From a checkpoint of a small sound classifier: 149.9 epochs.
Rows from block 2, named by matrix and row number. Rows with one number belong to one attention dimension. Each number is 128 + 32 x the weight over its row's rms, rounded and kept within 0 to 255. All counts start at 0. Numbers have three digits each. After the name is the row's rms in percent of the matrix's.
# q: attention query (model.blocks.2.attn.q.weight, 128x160), inputs 0-159
# k: attention key (model.blocks.2.attn.k.weight, 128x160), inputs 0-159
q.66 093:125096094167224098125108118175152045084138106148109167140160107105141146098110060190128157167072153127107100138115162141117100082096141114097105111149136239133193118132202154179130095062083132138160142124163129110146130150160066125165149134121169103171113111098058128108147167107117196144148161154180146207161130082170100135123135142084140150105128128125177133151152101170105120107181132159146105116152117133151107152124173134121122147159143144160135097160141124100120117133179144
q.67 091:133097147125134114106124143058173148147120175136085146093188124122153168093147123148142089205160146107159116075121079178105115168163131124125127095111143117140153161145155135130077103083153071099118094130095147156127159151143132115159106113097112123139138109040128092137074123117129128180176165096157135174080054141109152163091073117153121092112122075089122143098175090074105115062079097153141107137120086077111119126187140178117170064168133105155079141204170130082122152109154128
q.68 102:154155143098145177161160174133162160117160132136151167218167134114175171099072159108167102148163126119150136139132168072117158140126169135087078095124138054089134090094104079146110117123134136153152189084111068122118105109130153103123150130123089192064149167109141119121096147109126108125110134172111121134061161168144098126100165141049168086139083082199084132172184154169121173111144135138146159108132202116127086182156096131103151179110124128125130147094187168158135149129113110
q.69 094:115153089180099116163156132122132108118120161130141135133081153130101094111124066103109165093217195222148158173104069164132142104125162048114124139154147121115169149087142105116080129114125145145093155169168159063160098118118144159148088132088101095128105040129138181155195128175110156163127134119197120170157130128097066122109083098110121176119125131136101110099107057136126134071073124120099123120163161139112150155139099130148131168120082131135135136087184134110124176131075153
q.70 105:108130118140133085102152203139077190087107120094104165098086109128156160133133107089122173128097142135183166132162131093148165142163148186116109105138120116141146142151136149132098119168152154119185147138107125104078109116145146128144115073131136065166145130102166130106170172174063102161149121150142125076159121069121151138182112118114153146163124114070064088100127147107158130179106116183194204118158102139159109047235122149122159096115162101123180167111149111133099105123075167
q.71 101:152117138192137166148153134159153095102118111200130100117129150135157161115117122098093196105168122092130113157188183121087146125107149070082162115109107141145106127185126152136088144103170125131109119163145147092159167140169107186143132161149128098144135075164179117116126132143125127119063085112151108164130151095091163127106090122187108109135096134140091075071137174150152132114144166192106146125146090118000158133114153139094137143177108192147179109051158089097094127132165170
q.72 099:138109114089148150129142083077121105150153123156109122157113149133128100099103096158131098203172114132178117145134186087133124115174147147149148125101094154075215139129122176115139200084103132118127122140077160075127142113116192125105112173119155147171046102054131125152127161102112123136145124131121125045131063099139107022099145092174132108160077123126098116126123093104169161137124133144135142116143091117106127072140141132180118155131100190146096144073166116107042118142072133
q.73 091:156148107093105091129114087157130157099155160117075143091170142167150119163169101105117130095235113180205111113133126059119134144158145150147137098083195130115141152073130179134076120117133102097178106099117161057073123105131124158128139118114079072095139126102108095051132116205141121151113084075118136157144078083068183101097169121102129156147068075140150110144150136144083191099115163157157140163110112180146145122112120133109131159125144181114138170122106140136158132139137100
q.74 092:132098130115127160154147146164159164112100174169092142064135124139159094096145152090158179182141101141136107064099093097103071119152119092165122052145120184109183132155121120088186109086100077124142150121147138130117101164161096159183125142084195154133119122114111129109133105155138147164104072133189142094168168111107193061178194133085135169184108188106133139132104134116149131136080074168105049107099155162174149134096130109173098140093136160148130120120128159150157134125180157
q.75 096:120099131127128116119108149107155083096188113097183177114126111060118136099158173129190091105107090153101162115178069089147075195115070098140107141175165127163179135083106142090173145096116127169118102091116121106134114163143113159153130135100127179145174155165076105141090114124158103109107105126113107065106169155155205138169131138135070144125174142120084170078106099155113100146149133157163127077143174138093114108177159149128086093082145138044123163082136092138058151117110105
q.76 106:156079145130098132128161080137140154175141088126181134172171130117145147106107095140079124080110094122107163067087114106064129159163157127106104162090156150114193166123083073153124159113158134152167163144142174164132168093124090105125119136132121156143127099140152160132125189065085134114149103095108082076126160140081074183120156120073148110063088165158122117112110175078173136137083173189094189205103159165108123130183135128083147079146119141102150126133089117093114157135135068
q.77 102:090107144126111097095196136118208124151107161150181141132148152081114115154156109087132140152179113107118119157102149138158094135119166133102159114058130182156106164062080135123164166124110151139113134101096145117130155125113096155124085092119151117105176103111128165111088079109099031118080077174102078078119083165086104122158126110163139122108103162182154163146133122103170056124101132101104123123164149097139098160159186141079110157183171154104065166157202121172138134167124158
q.78 094:116086126110169141116073103195140137163127134077129124104101081142144108116128096068092037166160132103160161094086120110121123149123146141162119134123120126130121130170121103107171167104096131155168127111080054101119166149123046075086144131124123154167154130172193175118133060100122135133108049128172149159135095139166149075174119121184088114157140171142159095128128202107120137168183150123176171143130070153102108128120154079103132114143128119114107111156166147193194087133103151
q.79 106:088101157127146138119163084088097146133179090123141185122069159113158158143134143136142103169103104111078121123125118158115159136095136116060100119071120137148071127122186108107079114176145145171134108112089092101132145126119121142161164188076134128108095167105076112068128060080084077117167106152105138157139060162138122080118117161141112089093120127094164125156122138101093142141157124139111054116180072128133120105063079155126122213130030135143122135195146079129155111114109099
q.80 109:126105151150150112186126092131085126113166100107092121161074094118103072117140093103141179111128064094093118089079099126110100109093143155123122141095181197179162160155139106194090088093107152109130133108175120159124053139123119146168112199143172101092157155161107142107134133155149116113094088086149185160147072110168131198160125119086102214094122155167171164104123118090103108101081149137153180152180101101156112118143114116167089112127115115152112069176077153111127137173101107
q.81 099:137191165149110104156169078091141090137159116129151144080103126129117150141166075149170120132161082120122133141130205127165116155147167106159124116177090160104138106100176149140156115150099153201180140095190126098165185097150078144107087145154123158140118094109188107099097156128054096130133134159090153113176134119186133088125161142136150103119119047112120094122118110139123133147138189111135118157157148059138153117169197039125213107158159133065109155086114139127140129159102118
q.82 093:179162143113120123143116122147058115127137093120145122205099057153092111162099128088099150119090138143178047110074084092157144091128117114097152099161108082103130110160169194172139113083118135158125104139149078116128156119183089092167116160123128115108140080157129079062127056080088146108125130149118101141186111115221112085102125115122148129149154142143066107111161122173081122119168196097124102107136145119142112071125142104064151181157113113102139149117111094183135124105144082
q.83 103:141097099121134126072117107135207083102126114074071133102142104119185136116071109128115164159143129121126128189130085188140104176144078111171114122177129114129130111146125165071116158130141165128138173185094165099165108189126062179112144125126142100149139162118128150157210122102143114128114106149200122138144128142143160128172098090128127122158113174112126142113169133161131122155166068152224157115158152113037180135127132079119184090157130113202158118102195120100124133139109146
q.84 102:153109133113147145156118157162174108090087097139139126148131105144066159090150086155147135109171134138186095161086118157096087114131123078108112094134140117112102088109070133152127176070131104084056179085151085104145116113116108175084104131024174128118150115060137056128157140107141098194112134121129103134126173080142050130118093120097083077089148157151148053099143162150140098142094095091097126153120142155167142149124122130098148178146094099174147116136079181093121102188127130
q.85 098:175062091117174132150114095094112152107166119157090084179121084112161139107165163133098117150099100175113138159133113140123109082121085128103129111147137149140069121133141111160153135135155106128114108199111105161115080112160102161120080131172069046076056180118105093144093105110131102161138081143064130138105162142115133074163171151118142217160194039149180113165108132121075150136190078115136107141116119145121107149152141125092130073120139142118164133079119159144088124095101174
q.86 105:135115132099146111131151117061179102161100148141080066159080113141133119176129097158166105122080158120146075121099074129104182074123081181151126171145131098091136077102109111142114097113097126159138082079071136112095158112126120178170142159129147122113118125109100127093156145115119031089074158128115161133042111119123159079207116147145086164106161131134100068176086126123129104170149158167154100138118146152111153078105098182190154088121093140173097140168108113182108128119155167
q.87 100:120105146086131141117112171085128137164124101087184137122112112172030069134119122141144110146108177160131165134139109075100196111129125162146095138153105054086127134149160190136149137117108110151190108115177142079131077087150197119165091105119131171099107160103068115134132117097128144135114082151104152159174098094154144174140104117164211081093185175169117136131104170196174174133163165114099187148168103100123146104109108130157114110104120098158137096136077145142189101109115130
q.88 108:138190150157178144158139132121145139153165155135113126135094112142130092187122173157115158127152143147145139112179150138133147148173145092156108111094120185102146147162152084074138116195101153133128126141099155104134128161122160119143096135157105127131141025068116118106163141194189140166097171148190112146084122119118108091067117136119111121114143152127175090081094076165165167074047048090087084122155099145119150128164065074134102118085170071091125172115169121124150120133107174
q.89 107:175096105120166128135075111146144130151174100109133149074149124093134157139130181075105147127081091154183100106139071180078119116104082152155029130156086076104147107154150120135148145112161141136138153119096154120073063136161103131127129151137159117180107162073156135174157130080137165091127137157129109167077192080121097150072181168123130125113168188130135135155111168126143123146207149108164153139172103148128092111144151150175169130112156141137129119090071075101091071151064141
q.90 097:121123139177164100163142096114215139128110129089138170132083116109145133172137084121080131070127179142181072121128158113158115124110111142087076103151129155104149145105133095140117112114111145173095166170101155108140154095168171126112130085155136126132130129178133122116144115146124106151150096132134090174156090078115148083093162187158086186047100135104151161136137167089153109135190157105194165186106131170143115129160121055099190089180162123112048210135102141111112118082129103
q.91 103:132093117188151128168118121142119132104163152122111148086097132147178161143113092172128169097163148119099174095155125147060102086105153083138065136103146136139044103133116170183159105131158114104119180133099131141110093123109115177182169083103089146127134115130134151142172164121134138041169066113110110153058117109087151095175117074159125144161118098113179219155165167090085157120158159111111137175103095120128107143098097128143067193101111075088089121121128139107108109175154090
q.92 098:126162157151174141141114094135058150145149093114125129159127229103112101129100175108179067147105123155108074115102081136111141150145124122105066142122093092105155212116127177145136167153079122140140107161129154111115152142103086174099214158124148084171155112108144141119137079153133081103139135087105147133181125097145115098042137151142098135147076159172122127095115136135183081158161163139098097102175146172156149148130153166055115141188080122142149146084086088087158136159109135
q.93 100:124111097145099115160155134118119120078149087132133131173110123168058134102103149066140178147133140116150100145149145152149138133142149131126080140140111102056118118118134148100139151110133094132121121121138212141170168147149076134110129119081147098099141124189075168116119092165167135155052107115129070130121099141132158070093095094089155074045138201099110168055065134180111119100096077142108115122025134133113143067145106111099148215139155112114130121131092152119081143100141123
q.94 098:155155120110085162070140137185132090105113124140098099137180149096091145130131131106167126062104131155150117191136079219124154146146112078121106103103119110122186130168159105201080186063091140152160145220128139166107182153121142140123115207122188122155149101146122149113131135157129110124119140153105123181167179085140131133090154147069098176110050116117154131131069134170116128128033098113137146121098137121106137161106133100116107111112107124127155117127069133107131102096072097
q.95 107:129105134170115091111094172104155196164101113117049148113168128161064101121172102119115163116118136179097128132089160160146162162125091094169154165141146095191146172130149146148093100065194116128177141146133110093115175142162170169138124117142117152150139127102131123127146114197135157111152162119138082114142144134209147125110103133180118153078110159140122127089106129109161161129118156164141119143164134177146174037205131184105087152115123108072076070119137126147048120133108180
q.96 100:135118122095130166181137047168170168131165138114107119145139159119134153082133144113112159133145120064152143077149098131168122086106188150211167119141078173152140150148139146097119169099137130105130156214150162173133151134143119147129111120066154103155187114096151148103134087037111159176075168082146112162142099123095127138068122122073124071114121114113163139066132130120198126098168155144176077173133101081115183130191095123136158093099126155139092095136133140181127155128138131
q.97 106:097093114117178105114123198130135141111085117108082197127101065116167093090144184156103117115103157108116124142132059133111199126105148075152084115136143136166140086121151076095194124091085164139116129191099165136093118109122135117133142146134096169137105103087124176129086163083139163175100096126112153061116116154176104152112142136121087140084176106149183165109146154120191097153091067136117139093081044092166122196152114150111081156161118146096189135114144147163145104107117135
q.98 105:144098154099127149144119121146141120106152104115120048144162089145187119122075154158111099045059164098153116105196125175173122154136181121117169135114166107147134155115114116089143106119129131077140097166157105093114120103096123143086035061108110123147105127180148167108103135134078179131147122156154168095102140130157122124110148120157115138195190106131122108174139106106053123080134145098149117098117135166142096152162057090151095085082102197116099127136145137201121143154138057
q.99 103:137130150129059171094139139124141108177174125128121127106144117105174118159157140132103164155179067088087162153179161089176157137129115144139096127142129096168108102158161142174094117156192142150051142154129067163126121175113135142090090167174152085089140190082099166119132069080085130189136090170079116104099124119112197138164157161155064118139163140166095101130133084162151194104119111132131171171058097155157131119097144119147185105135119147133140174129062122127118143159116167
q.100 091:090129125129123120114114161136109074159107113162108136133124075150161168179165147180116134113138146134146114132138224150184102143097136162132139095102144182144102096114183182134108099104068067148122116068121126181123167161180144139163142159111110073063053108138157165139134071150119143107150113137115157215123171080145106048109142140105167130121131111178145127132130131189068111135110103131160088179114136178144150113139100114111084169126128146124037171133089119120093156162093121
q.101 109:125140121124140143068110096149149175195168129139143126087121147087091105108133140168128141123170117110141101105088118098092112125074115141136123127127106064158118122110126119124169070111129204115102092139168135130182075133152129107174132102157073062142127122083151197059085140115112155167176146126029164169112161097137089166148209121077116132125100170089108120195142128108157121116178138079109129155123164124117148109147161140109122110102110082147117091070102075165078078153127183
q.102 095:134117182184120111178095161114169144145199106129118115109100118116127105154103131112080152088163132107033147111165124077122122125111123073128097090137081138121174110170141161111040080150188100162095133096140143117139162072105178155115193084107126090066102125138151162144132114166117090088158144068166170139133132124140129122114130119152110118140181165110042111073129100107122094134153177189151170098132145104166132137128114137133133179084117113154157074068089137121113158084180110
q.103 107:139150063085079181110121139150162143146107099129118105088114110127083196132164110143103145099131114089144187137113141139133166153095150099102136159124178114148119176155147138065063074146132061079075138123167119137118129162178113129130125095126158142160176178190133139171103121114116162134146155060129084120053129117091123141147104122129117140164103091172184131141102105221080071139167150173142162114109106111119156097094174098152169156070106159173144118077120186099080112137134145
q.104 104:178159109091124111099155053140088130125106153142124143091134106085163128104052135145159108156181111039174118134111166149139121121120100132082045098108130136080146147200104111123133075182134114137127094094139143147173102178149090096169134142124120132118114145053074109175137119093126086105103076154169093134124127134057178096186143109120156107134083160097148152128146162126157115094096132133128109174169147074139165129099169133103091151118227080166162126084139138128125106156147126
q.105 098:164100201112114140140142089144126112093111123093067086140108151137194150131170095083089159078082100109133078122140135061160098132126202089155151109130140096161139153105133175129139115107086124195123093121132134166136149101128185099171088119089136094152126082118093150139174112099079164098130210133129144086070084185061148121159122102111094119132066114090126121162121170115175120096086118107110074121164116132068122130142151136111157141156082072147103086161160162093188102122099136
q.106 089:069067158117090199113160137109150164138116118122101192125068126129122123095169131162169085138124127152160179113109152123072094088089138134140078147128116175092194105128170103170123180172120171162172119185162158108156078121161119110129150161156104074107155104116073096059168091120110145189125106160147103125184090073110115127144176114118053144152146108150107125153136155098102218156126156145095181158131130145149157108099115112165126186115129163161123140162153132085121117114079134
q.107 098:200102192090109115099112131092097100154089117116095123123146153126124125144109105171088139138147126140115138141132147088124131177174112124109138174103126106067092171175067108152107125144098158114118092148115159097096072116165072123172104143185108085091140076108115089157187147173137148119156136084062100122111168138069199125100124073056109109196121086137132158144135137159130103165155067085086129129151120205085130125108139135112150084124181142187105128131110129086139186180081115
q.108 109:138123143158116107172118105101118118189159141073150160114072153126097122064132109150174179125115163080128142148108100098090112176089157142133150185117205123201164097166082153144164098102120119206123213110091104124128086160139125118164106145191089096183079061080141155153169093126143192159191150149118153119101123154140147153119111097145136102157155148102095094132173177119113139147107146095067113089078115174094105106164144130161151121133138124066097081104139130123105110150134119
k.66 094:080119142116151164131126183186088118154133074099093154129195110111168037178156100153117140140151183124120104074100163160054155143150142190116109137150138113136149133128103152119151151125142153130125076101149119152129125105094111114186098140120136130147110116117135130062075163107184155153071108148085158127114136131148153163060172161155078103103126112102204148096142109155103135106101101114049184112092114180117147141134104125108117173115143132127156202121150109124026125148163171
k.67 092:145145138109119121120123129099124100120125133133105123137093185137113156179144123159099090165143133177072137138109115150089120110143121185109055131142109108127132121106108120180093122105080084134062111135185117084111104077143118109178182087135120129150081100130103125169174149134151128128141157127171204103155154159087176128104181145089091114155124131161155028166128138170126187135057057112157073102120164119145132102175163048113144147092123069155144127110071072118150095160137184
k.68 110:106108113140174092192123134140163147134173105188145102126137146124115146118124155177153127087159104112098118204185131092181129135183191116124139118091152086133168122086096111133145149155139115084125098143122151116151117102114125112113106176080131147122070099148176106158131165064102090090191134122151116115190174084133098142159172166117158108116153097153090133177082101133118098123082166181151097141104108112104120040098125188111141081116100018138106159105115105150107134195128170
k.69 106:125061146153143127121072114122177136113107192171150155149136131135073093069170085136147135089134111106123141085095112154122180099093119072137101158167158135142079130110115116150194133152136112119142132105106135160117075078075152115070093123118127106145153059118112117190155137127111120147129127081118128152105114153102175133123086080117124097160117115128079088038157042110136151042096081159189162164145142125161174150115107148110185137120117156098129209104136171166110152142158104
k.70 108:192157101090093106095111098078044113144155098053161086120137164146100123111121148118183139128146153152051119098108133111042153102112117119126107148123118119080176131127125129119147129174065083112111111118152136149118093089169109135124090117137095092082157115177129153170086120128150106184089170122141107128112138162172162151152128101119162110141189115139144088165227157150153157113166097153142148075094173109124166141121127130090107070107201183116144088133116102147117176122071169
k.71 097:105110194131168179170129146133160182128133193126110169108127134126168121191137153164081124092131087106153127073112079150096129111070130114058141101189126081111163124152122140139110192135147140124106112112101059137170132083097182112088135104119104193108167126147127108124123100069156181145121182191111121121111145140134125102148140084143118096077095097163145098171129076129078121117150123167102141135177132102135112173185116125158151195188165171112100138130148180178191111092089127
k.72 098:158147099108056155165149109057136164087174121160045131084167080175208082131098176142163137154113141140117152189155143185070128164119159125125149150109092158099118180129056171125118155148137118116124127100106151116063094099135178142080104148165171077177151151126149108151131158105145102081158171130144099141181145107171176107075093115124095121194167108152122111120155125147145166111107128114125124128149110142131131095109088170119096213146116163168111172094168125129107119157102133
k.73 093:178153168142096106129110146147174129116085102135157163164140094147103161138083123142124133108131157095190137186102120116111184121085172123115159115085109131117117137078112112145093095129096116081062156211151123089092165133089144105160095148145098145151139130127141145206136101111109109069100131170054128120098155184152147093160199147100087155122119109178163088140132095103122093129076104117156074095142200130134153127073156199188060153127147153130190128154136128160138162123137178
k.74 095:100107146136082205102129120119108085142107141103156150116095127055131153183121067127128122143098105092145077143073083129141123054122150151181105136123086099138136155155172138164143200119171173069118076182129072090096161154110121102094106050098153150138147132031151148110154139096156166156125165154134173144162149159157120100129158102142146079069161171121105125103116079083143096119160079124106105116067101142132095161154123119192126135134116154171128118070148099116111097140135149
k.75 097:123141105120081175142132173133077095113112134170134164171111160103077117155159123113119091123178159164131127106153058123169160121133233163162142130139141164099140170147117144168103112087160124066151100126178115109154169148141123126148157071094137123112102193107114171102147124140110189150086095114114163178148130180112147100147182163133139202098130092150120134169163116171179119173145198088150086095129105095112122137126064107063115162165170135144111129123108161113140112063090066
k.76 111:127157158140130129161106129022150134100163126096080134167124165112116184163133127166131144153103084075126141119137156087167137141134111127137173121149145111121173154135173130113175133173088174184152117105141127128123094062145156130126127171159169132169154142146141176117179099150127120109113154162119066111246102198161092160092120128091062166156066166105129157130143113147133103083106093199160176136130128154176140091165078165108134165131121139127066114106076125115081138118134100
k.77 102:168138117191187086079097087076148178186131239072100133163144122123146130125139165167117161117101126117137105127147109113171102168109153130110190130111170097193169143151126178129134122096171121151144120111144132128163107062128147144161090075099152116126198103093124109128172150125175091086073148136134122108160133195119107100068129171120140137094060161160156136113122160141165138127148138077133082127131172096105099096158103097193136157163156129157103108091084128170103131133178098
k.78 103:104104186115083091125117112093167139117087142123125107058123121091111124138088160155105161134161082111115104104109133157230068130132144100107142088145089113109081113177216158106131095144157120141099107080156109154168125138157123136134110186140116148229151136145163143138084105133112136107138153098139108071041148128169148098163167198097186167105162116121130164115139060171066087139191144122134110117104166122140113112136169122164122132136105172177188087145152150136123119119132134
k.79 108:059104124146139077183095119123124118097157154167057143129186175098098146094146151152071128191171144128094152191098147151114103122211110177151163121107164157179118113157134138136118118135126122102171122141055155168090184120135166130141163200169130128152142162131119110106159094145122093083104136203139095061079126115135127095106146153176144099138100102131121082110157126119130111158176192122083143160083102132080089183170115119105142134105167095108174123157123080181141141131169133
k.80 104:073161122184149066059078109113099113065109128157088152133121126109120147131091052077135185081127096081177118122072105111137124124152111169137126139167149104121131105131189130155126175184145157167105120116127147128102140084171092127106082056134091089129152068113133188104128142155136102148121086144092109146101131172103120100144104142164177177054119137141163122091137090122132121146098082148172194130142116166188117150154140076133155118139205124098113129164155107113050097117126148
k.81 105:132163103148130162184100094091142126061145063090116094136171077153118086090065179128105163108157145121096112115073156124151159138071189161108144129111151111155151158095118136092140149134138197153123149112093157179193129135160120175131199137117154173104201150111144163130122160161162113164094122067178115107106187140105171140134099172146128127130176157101158144082120130107069111050114187108094112137096083153099108094170114181109134149169123109107121102086137178152117150096125135
k.82 098:098156155085125090183150145116119126172101165189170095111106052150098119096055164114130149054174118126111094123071124125129159084106113155116173144115173139201115104084149118082131155191104109186120120134144138185137165128113082189130141171138186186154137141130182108112106080121095137111149153176118176082118139077099114133179141117175132140104131099078095131130189135094090111111147216148145148110112176174114170149137134131098164116170163161137165129135127122100122111154160152
k.83 108:150086087059120144029099144149109180159080127101093168135152175104109130119131157156122144169128140128102143130165104162107092126173132063101115104144099140078102157194107138131179138115143066119135098145100026126111147120152125098103108142100118097152188128157109149145065129101118239132140147166105155113104152154112165157069152151106166096133154104135045100144137087147093138143150121101165151120149177080100139113123110113114144159143145064126099135058073129151102123118133134
k.84 105:094080141154150180072120165104209193150108155087166109139135129140133134047139091155082107051140142130163120158110164144149153182133126177116122134115077078143096131142116116171133181165102184131116123155159118143166071121129152126080115127089187153089179087141092113125113142129152115089148170110150091131145106092092102194181214112125129065155126101107161140106113102102094161136104082143140114119134147101171119072149097116127134089110115160153108148104078141075133123130213135
k.85 104:109086085108174126113171130147076116078099137116091108091157158139104135179148102112097129139112093140145144144124085112148122076095144126057118166111064119102115112084133080214099171087160141141106124184102118144098156139116129123176088108137142146095056152071089119130169112134113189155137157079160117117106101142122162092133093094184123181120097090151108200102131156052077113196124092155099168174133152136071154116122142132081095123112160107161129162122153144069097093072127157
k.86 109:167136124131122114053097139113144126129133178143119130110081151136124156172100199077138061168117108133184118127158149138114127168097133132134075108097143199167107183135146124198135097124175100103175093137111122138154193104144165103151143101180159205129161142187156087108112120114128110146093168165097145141147091111168160091168185115156117139115113059061136145128110160104212211155136172183110122110136123145109136104149098157134111117086124127091116081175158082121105094152144146
k.87 107:106099168116122149151094118160182110108118106131133142164192105161150113119114165126151128130093127134113137114130173131166100075181159132167085097065175143162143171150103098091122096173158092076096116137118163110170172171196075171142106093125135090140103184122050101058125175114122106125178102112177076103097162099106155133191132124161115167169166156108133115166127134185128140163149094199141126090139130144148138171099147138082094087169167158088137106152080093097114102158084086
k.88 109:169079177189159137168181121109152094074111106139134199092116121143155141103121095098107090122128097125142111101122122147125149124102193064143108192149167184147103109144091098141167112135125094044128160112116156130141139140143107062132108113162106144086146048048128118134128148148176219143126122137136137146145141154110148107155066143127149072187154129134086144043157113104133132088078058048114121104149168094099137095122153118154154124156139115104112107152111114160159163152120139
k.89 104:094110194083179187083128149149129119097130121136101108106091189137133128207134118121163069131144148153148142116114129124115137102189163144090083110149128116085142121136199188139119140125154115123126121151162199103109180100181088182085100139107119080077149173170151122095113107127108186168125137099169105057094132167134110129164115106065137153147163081072116154096121073071120093195093138143102150111133173133099151109149140146144059136080122120119094116114076115093102133107146186
k.90 109:112113159141107121095137091104143073105131180116140159118084136094086093125114166129104150114187142078111126070073174152112126120145127116125137166146149145161133073148191136090133117102150175129078114176092143130156133040153130176195160155090146154129148162154132161169160127170090069112049141125129126170079150103067173108158109148132058174079142172157149099094074111086160065107127192134194122114177093146090109154116139139149137162120118142120114124122105136162080096130153163
k.91 104:105122102091130154083126123147074138138185119121122163184134111158114142134170114144180081161149165104169164126173159147127103116167126145118098153179103120177149089121113162144169191110109156152125184110153133132138169128121123123081107127117026155134096156121135158082121172153115122096129050159101161103089047170120148090173161149139108151172135174172121159112114088152121109097084085143137095146097094133093150165135149094180096153065140138142174125124139146173034184140176163
k.92 107:167196129127157103153154133141102127102082145156072161159136105147089118136147109113095153143100096112161099099106160066113122127151102111178129150093117115138112119080170179143105153119127127122142122175110152133127148122064115083068107073072105122110159158173162194098127116069121128200108133131108064068110124107124080079101115110129114085147165124133089145092139120051087144205120145105127068099062111136125104077137057173135134094135069188168154114121153155169144101151168154
k.93 102:168115124071128238151119145134098165129139159121145165113104101083152101090144098164127100135137149131104076125095113123160110083127128121156172145063170144146132115231134088121153187068119154104099157181098145081121100133105125103145142101150112157144144142122110150129127081111119159152105066153085103179170120117139090160131141070236144098203119142105135173155146133172169117112127134107138116143165209116147141138149053154124087132196117085119133113135142115138135113164147086
k.94 098:169163116084125206115134091146165128073097100131095132118139125141073205151124108112122160082145146098163097114110204144134104136130153111101178179175155125147109104063118095119166116102143089155148144131092158120112106116130122078090150102083187125118227120159103130145103175084120163130131124124106111202170114182176084186147128129096124152121158142157099118137121121144129060166072111104099165134130162153122148125173159135127118110121183128138065141224151160098130110173170138
k.95 105:102179081087142171110109149066105122141132180145146145087115183186107144127116108133122099174136126083096174104132061097129160097138133158162131105115115163136100176122176182110167092116085068108113097135134122137162084097126134113151141112085132150076160120155144116118096177080155090175106132162112179136125098183070154162204101137112104172198141092091121098097197155166139168088099104128110147180160167081188105162127128134181156116107151167129109162174146163073128132137136103
k.96 109:134110183137095179139117148096117111126119125190123145069129094063167106156092078119113088207133077078124071170115098160112134097140110116071175149135168153098113100147101108148161114136127156126119173150193167127085121113120094156106184130117169176188166087118104153090099117168137104121144094130082123108107170143147072108097126097128084098169135179115096146199111133154151154135107134146158168196077203136118099103153173123104160167137140145188129082098167119143159126169085145
k.97 101:105095147110149169158141132148119129107105172115120110161100153090140150159107084150123140153103159127043153097167162126164136121172075065145168157141098142130070081119190109146127165150171127152156104089137157211128084052141089030086127122110170152142088102098070137120159169128105100125087172127160147134111114089182103086164130146153165185122122170140135160176180144212146105141126092143093111100102158148112130113112141099189163131136146118109143092113080116139089147180122153
k.98 113:119121170158100082114088145112134074144163103162190107130116110194140104154119123090147165150185090185093133121161112111118146152092110108133151118212102120061114074121090075118140101064152120190128157150154123118129106136095176147195180142116174117202086083096205176091123092169149164059111120123143092091098103088132136141173108137122117159111144120125109175115132091094154134140097147189154107123112128168167185155068114142146123177136141124136145156085163141112120119175096116
k.99 111:077125101162109152113148078078204170071132150076120157108088168170136127155153152119140112146124136196142149146105091114158098148146121122141176097126133104099130205100086090103088163145152098101113143138060178067121140125171165088131133146109079168123133110139141136161117104141136152084152162101179192116120200134174135168155135113074190142093082136138121139148149147109099093132101149170156139139185149124074146186149177102115115170131129101149086101088110065107113069087073127
k.100 096:089148100113139132139147157120148140098179116117114142069195108117141145060087112121136094093132129166132115133112175207128140172088113171100190120073127146170169141147108151120105097109117100166143164182089100166081121136124170123152152181120091137183136125095162120156148141162165090061093080106091147117075113113128139126084089071192132130099140094129115128075152129138103085163052168074093181143096156126153121185114178131151102169126147103129142159122131167134064102117207130
k.101 108:102149101150144119121148128090138137108122135126146114091189113169166154174159129080104139123102107142134099161122084135146120041148146134172105145108102159155144137053179129118139168088119157129175117093138152119174083054117098173074064178082161134132114113118116158106130134141095138150109115097143155069107152171154135141176071084096147169090148063123130124085147139082148066077089140158166104175117123122160191152188155135116123096116073112109108063158138153189120100070071130
k.102 102:081101133151138154108120107133084147086140085124129142166079142138161126141165148031124111145111147154208163128120106157109189082128128166165090124110096168119163097168092140098150095179105135136100168140094101107104111149169089104088087076106068157085124131166199163186172139058124094153103142133108133075128137082108129121121118123176111083145095194066092148159165118087111129106145152158188109166156077159132079146119137110127097122092105127080157127137171193111109153116080131
k.103 118:134113105132120152123128171207129116156146129113145123103128123176179142121148092124172140136164128112198075146089097187156138189079138114133104128119110091085121146136140148171118072115043118100143147137135169105143112168173211175080162118162134156185157104143099099174089141121144166130144150110148133120130088128087056120125078139142126122119096095164181079151162109206167110147175166148133202114126173169177164103171122097122109108137162102161105193154095150106125148090098161
k.104 113:209111106104150128050173132125118158133131132078081138120096078117103150083136102128144114127074090121156125166099169135109070105145179151110122164152186088155138113144110170138070125161144143107112103139090110089123205140178128182110062114085121126109129056075094178102101138101132191119125109128116180073157139170188095125149178136108162093142144106142141125101119119091109086088146087092153152074129135103141123123151084053185108092154136101128119126055120140140134136141071153
k.105 110:148139133113134139185107059078193119157098102153137135098128106087103124156133216111137162156155117123157115099111048206081085158107101111127164100161155183106177110087176115097148088181111150120116162074162114141135135120144147130160104143134163087100130082147084115141096094141082059098152161153123103112129109171129103136145128153222179150110100132086147114137090132068128128144044106114114105139104149104111126108109129113078113117158144132123155193124161117162180187071138141
k.106 098:097163088143098184140131079108170114085166116098102122181139165099097091122163110152125160130190126132112117128091144134110197050200148089176098117111102139192101174147145141145129126102184124146096106168127178142108156101084111158115101141137119085153121126178087114087121146142160138083126129114139090183099108217145134145085109094110084135074143135183167119145124055162098100104156127170154118168089094157085175100121133168063147124127152200141164089145130138141118109170097101
k.107 101:144218146144112127096204182153176133142140142142185149097170097113127174108124165155149134127077089141190100155125093108126147144171143071173143093078119152161164131141121129148108102125114130131116163144111104122115180159109199106093108129160075154102117209103117090137113149102113176157148096135135100069190091182154176143117135126106132172091117106137120155126115090100103120126057062092125116050140143146083174104144093101089145090119115130138101121093100139135221150102138160
k.108 118:090168143161140179152101112056106117091149120120201111072140075144131139175116114193171053115185086123121136116157164106136121141108144123134157128134129179077137197108159123184077180147083097141139124095143113121152141116123153166160141125154136085139146190105140107110134133178126117162118100107168151050087106149120100164148163157168151172125105144120122140129141084097176164052064085091124103142090116171118193129119094163108178122107117145082126112166152161135140175060127108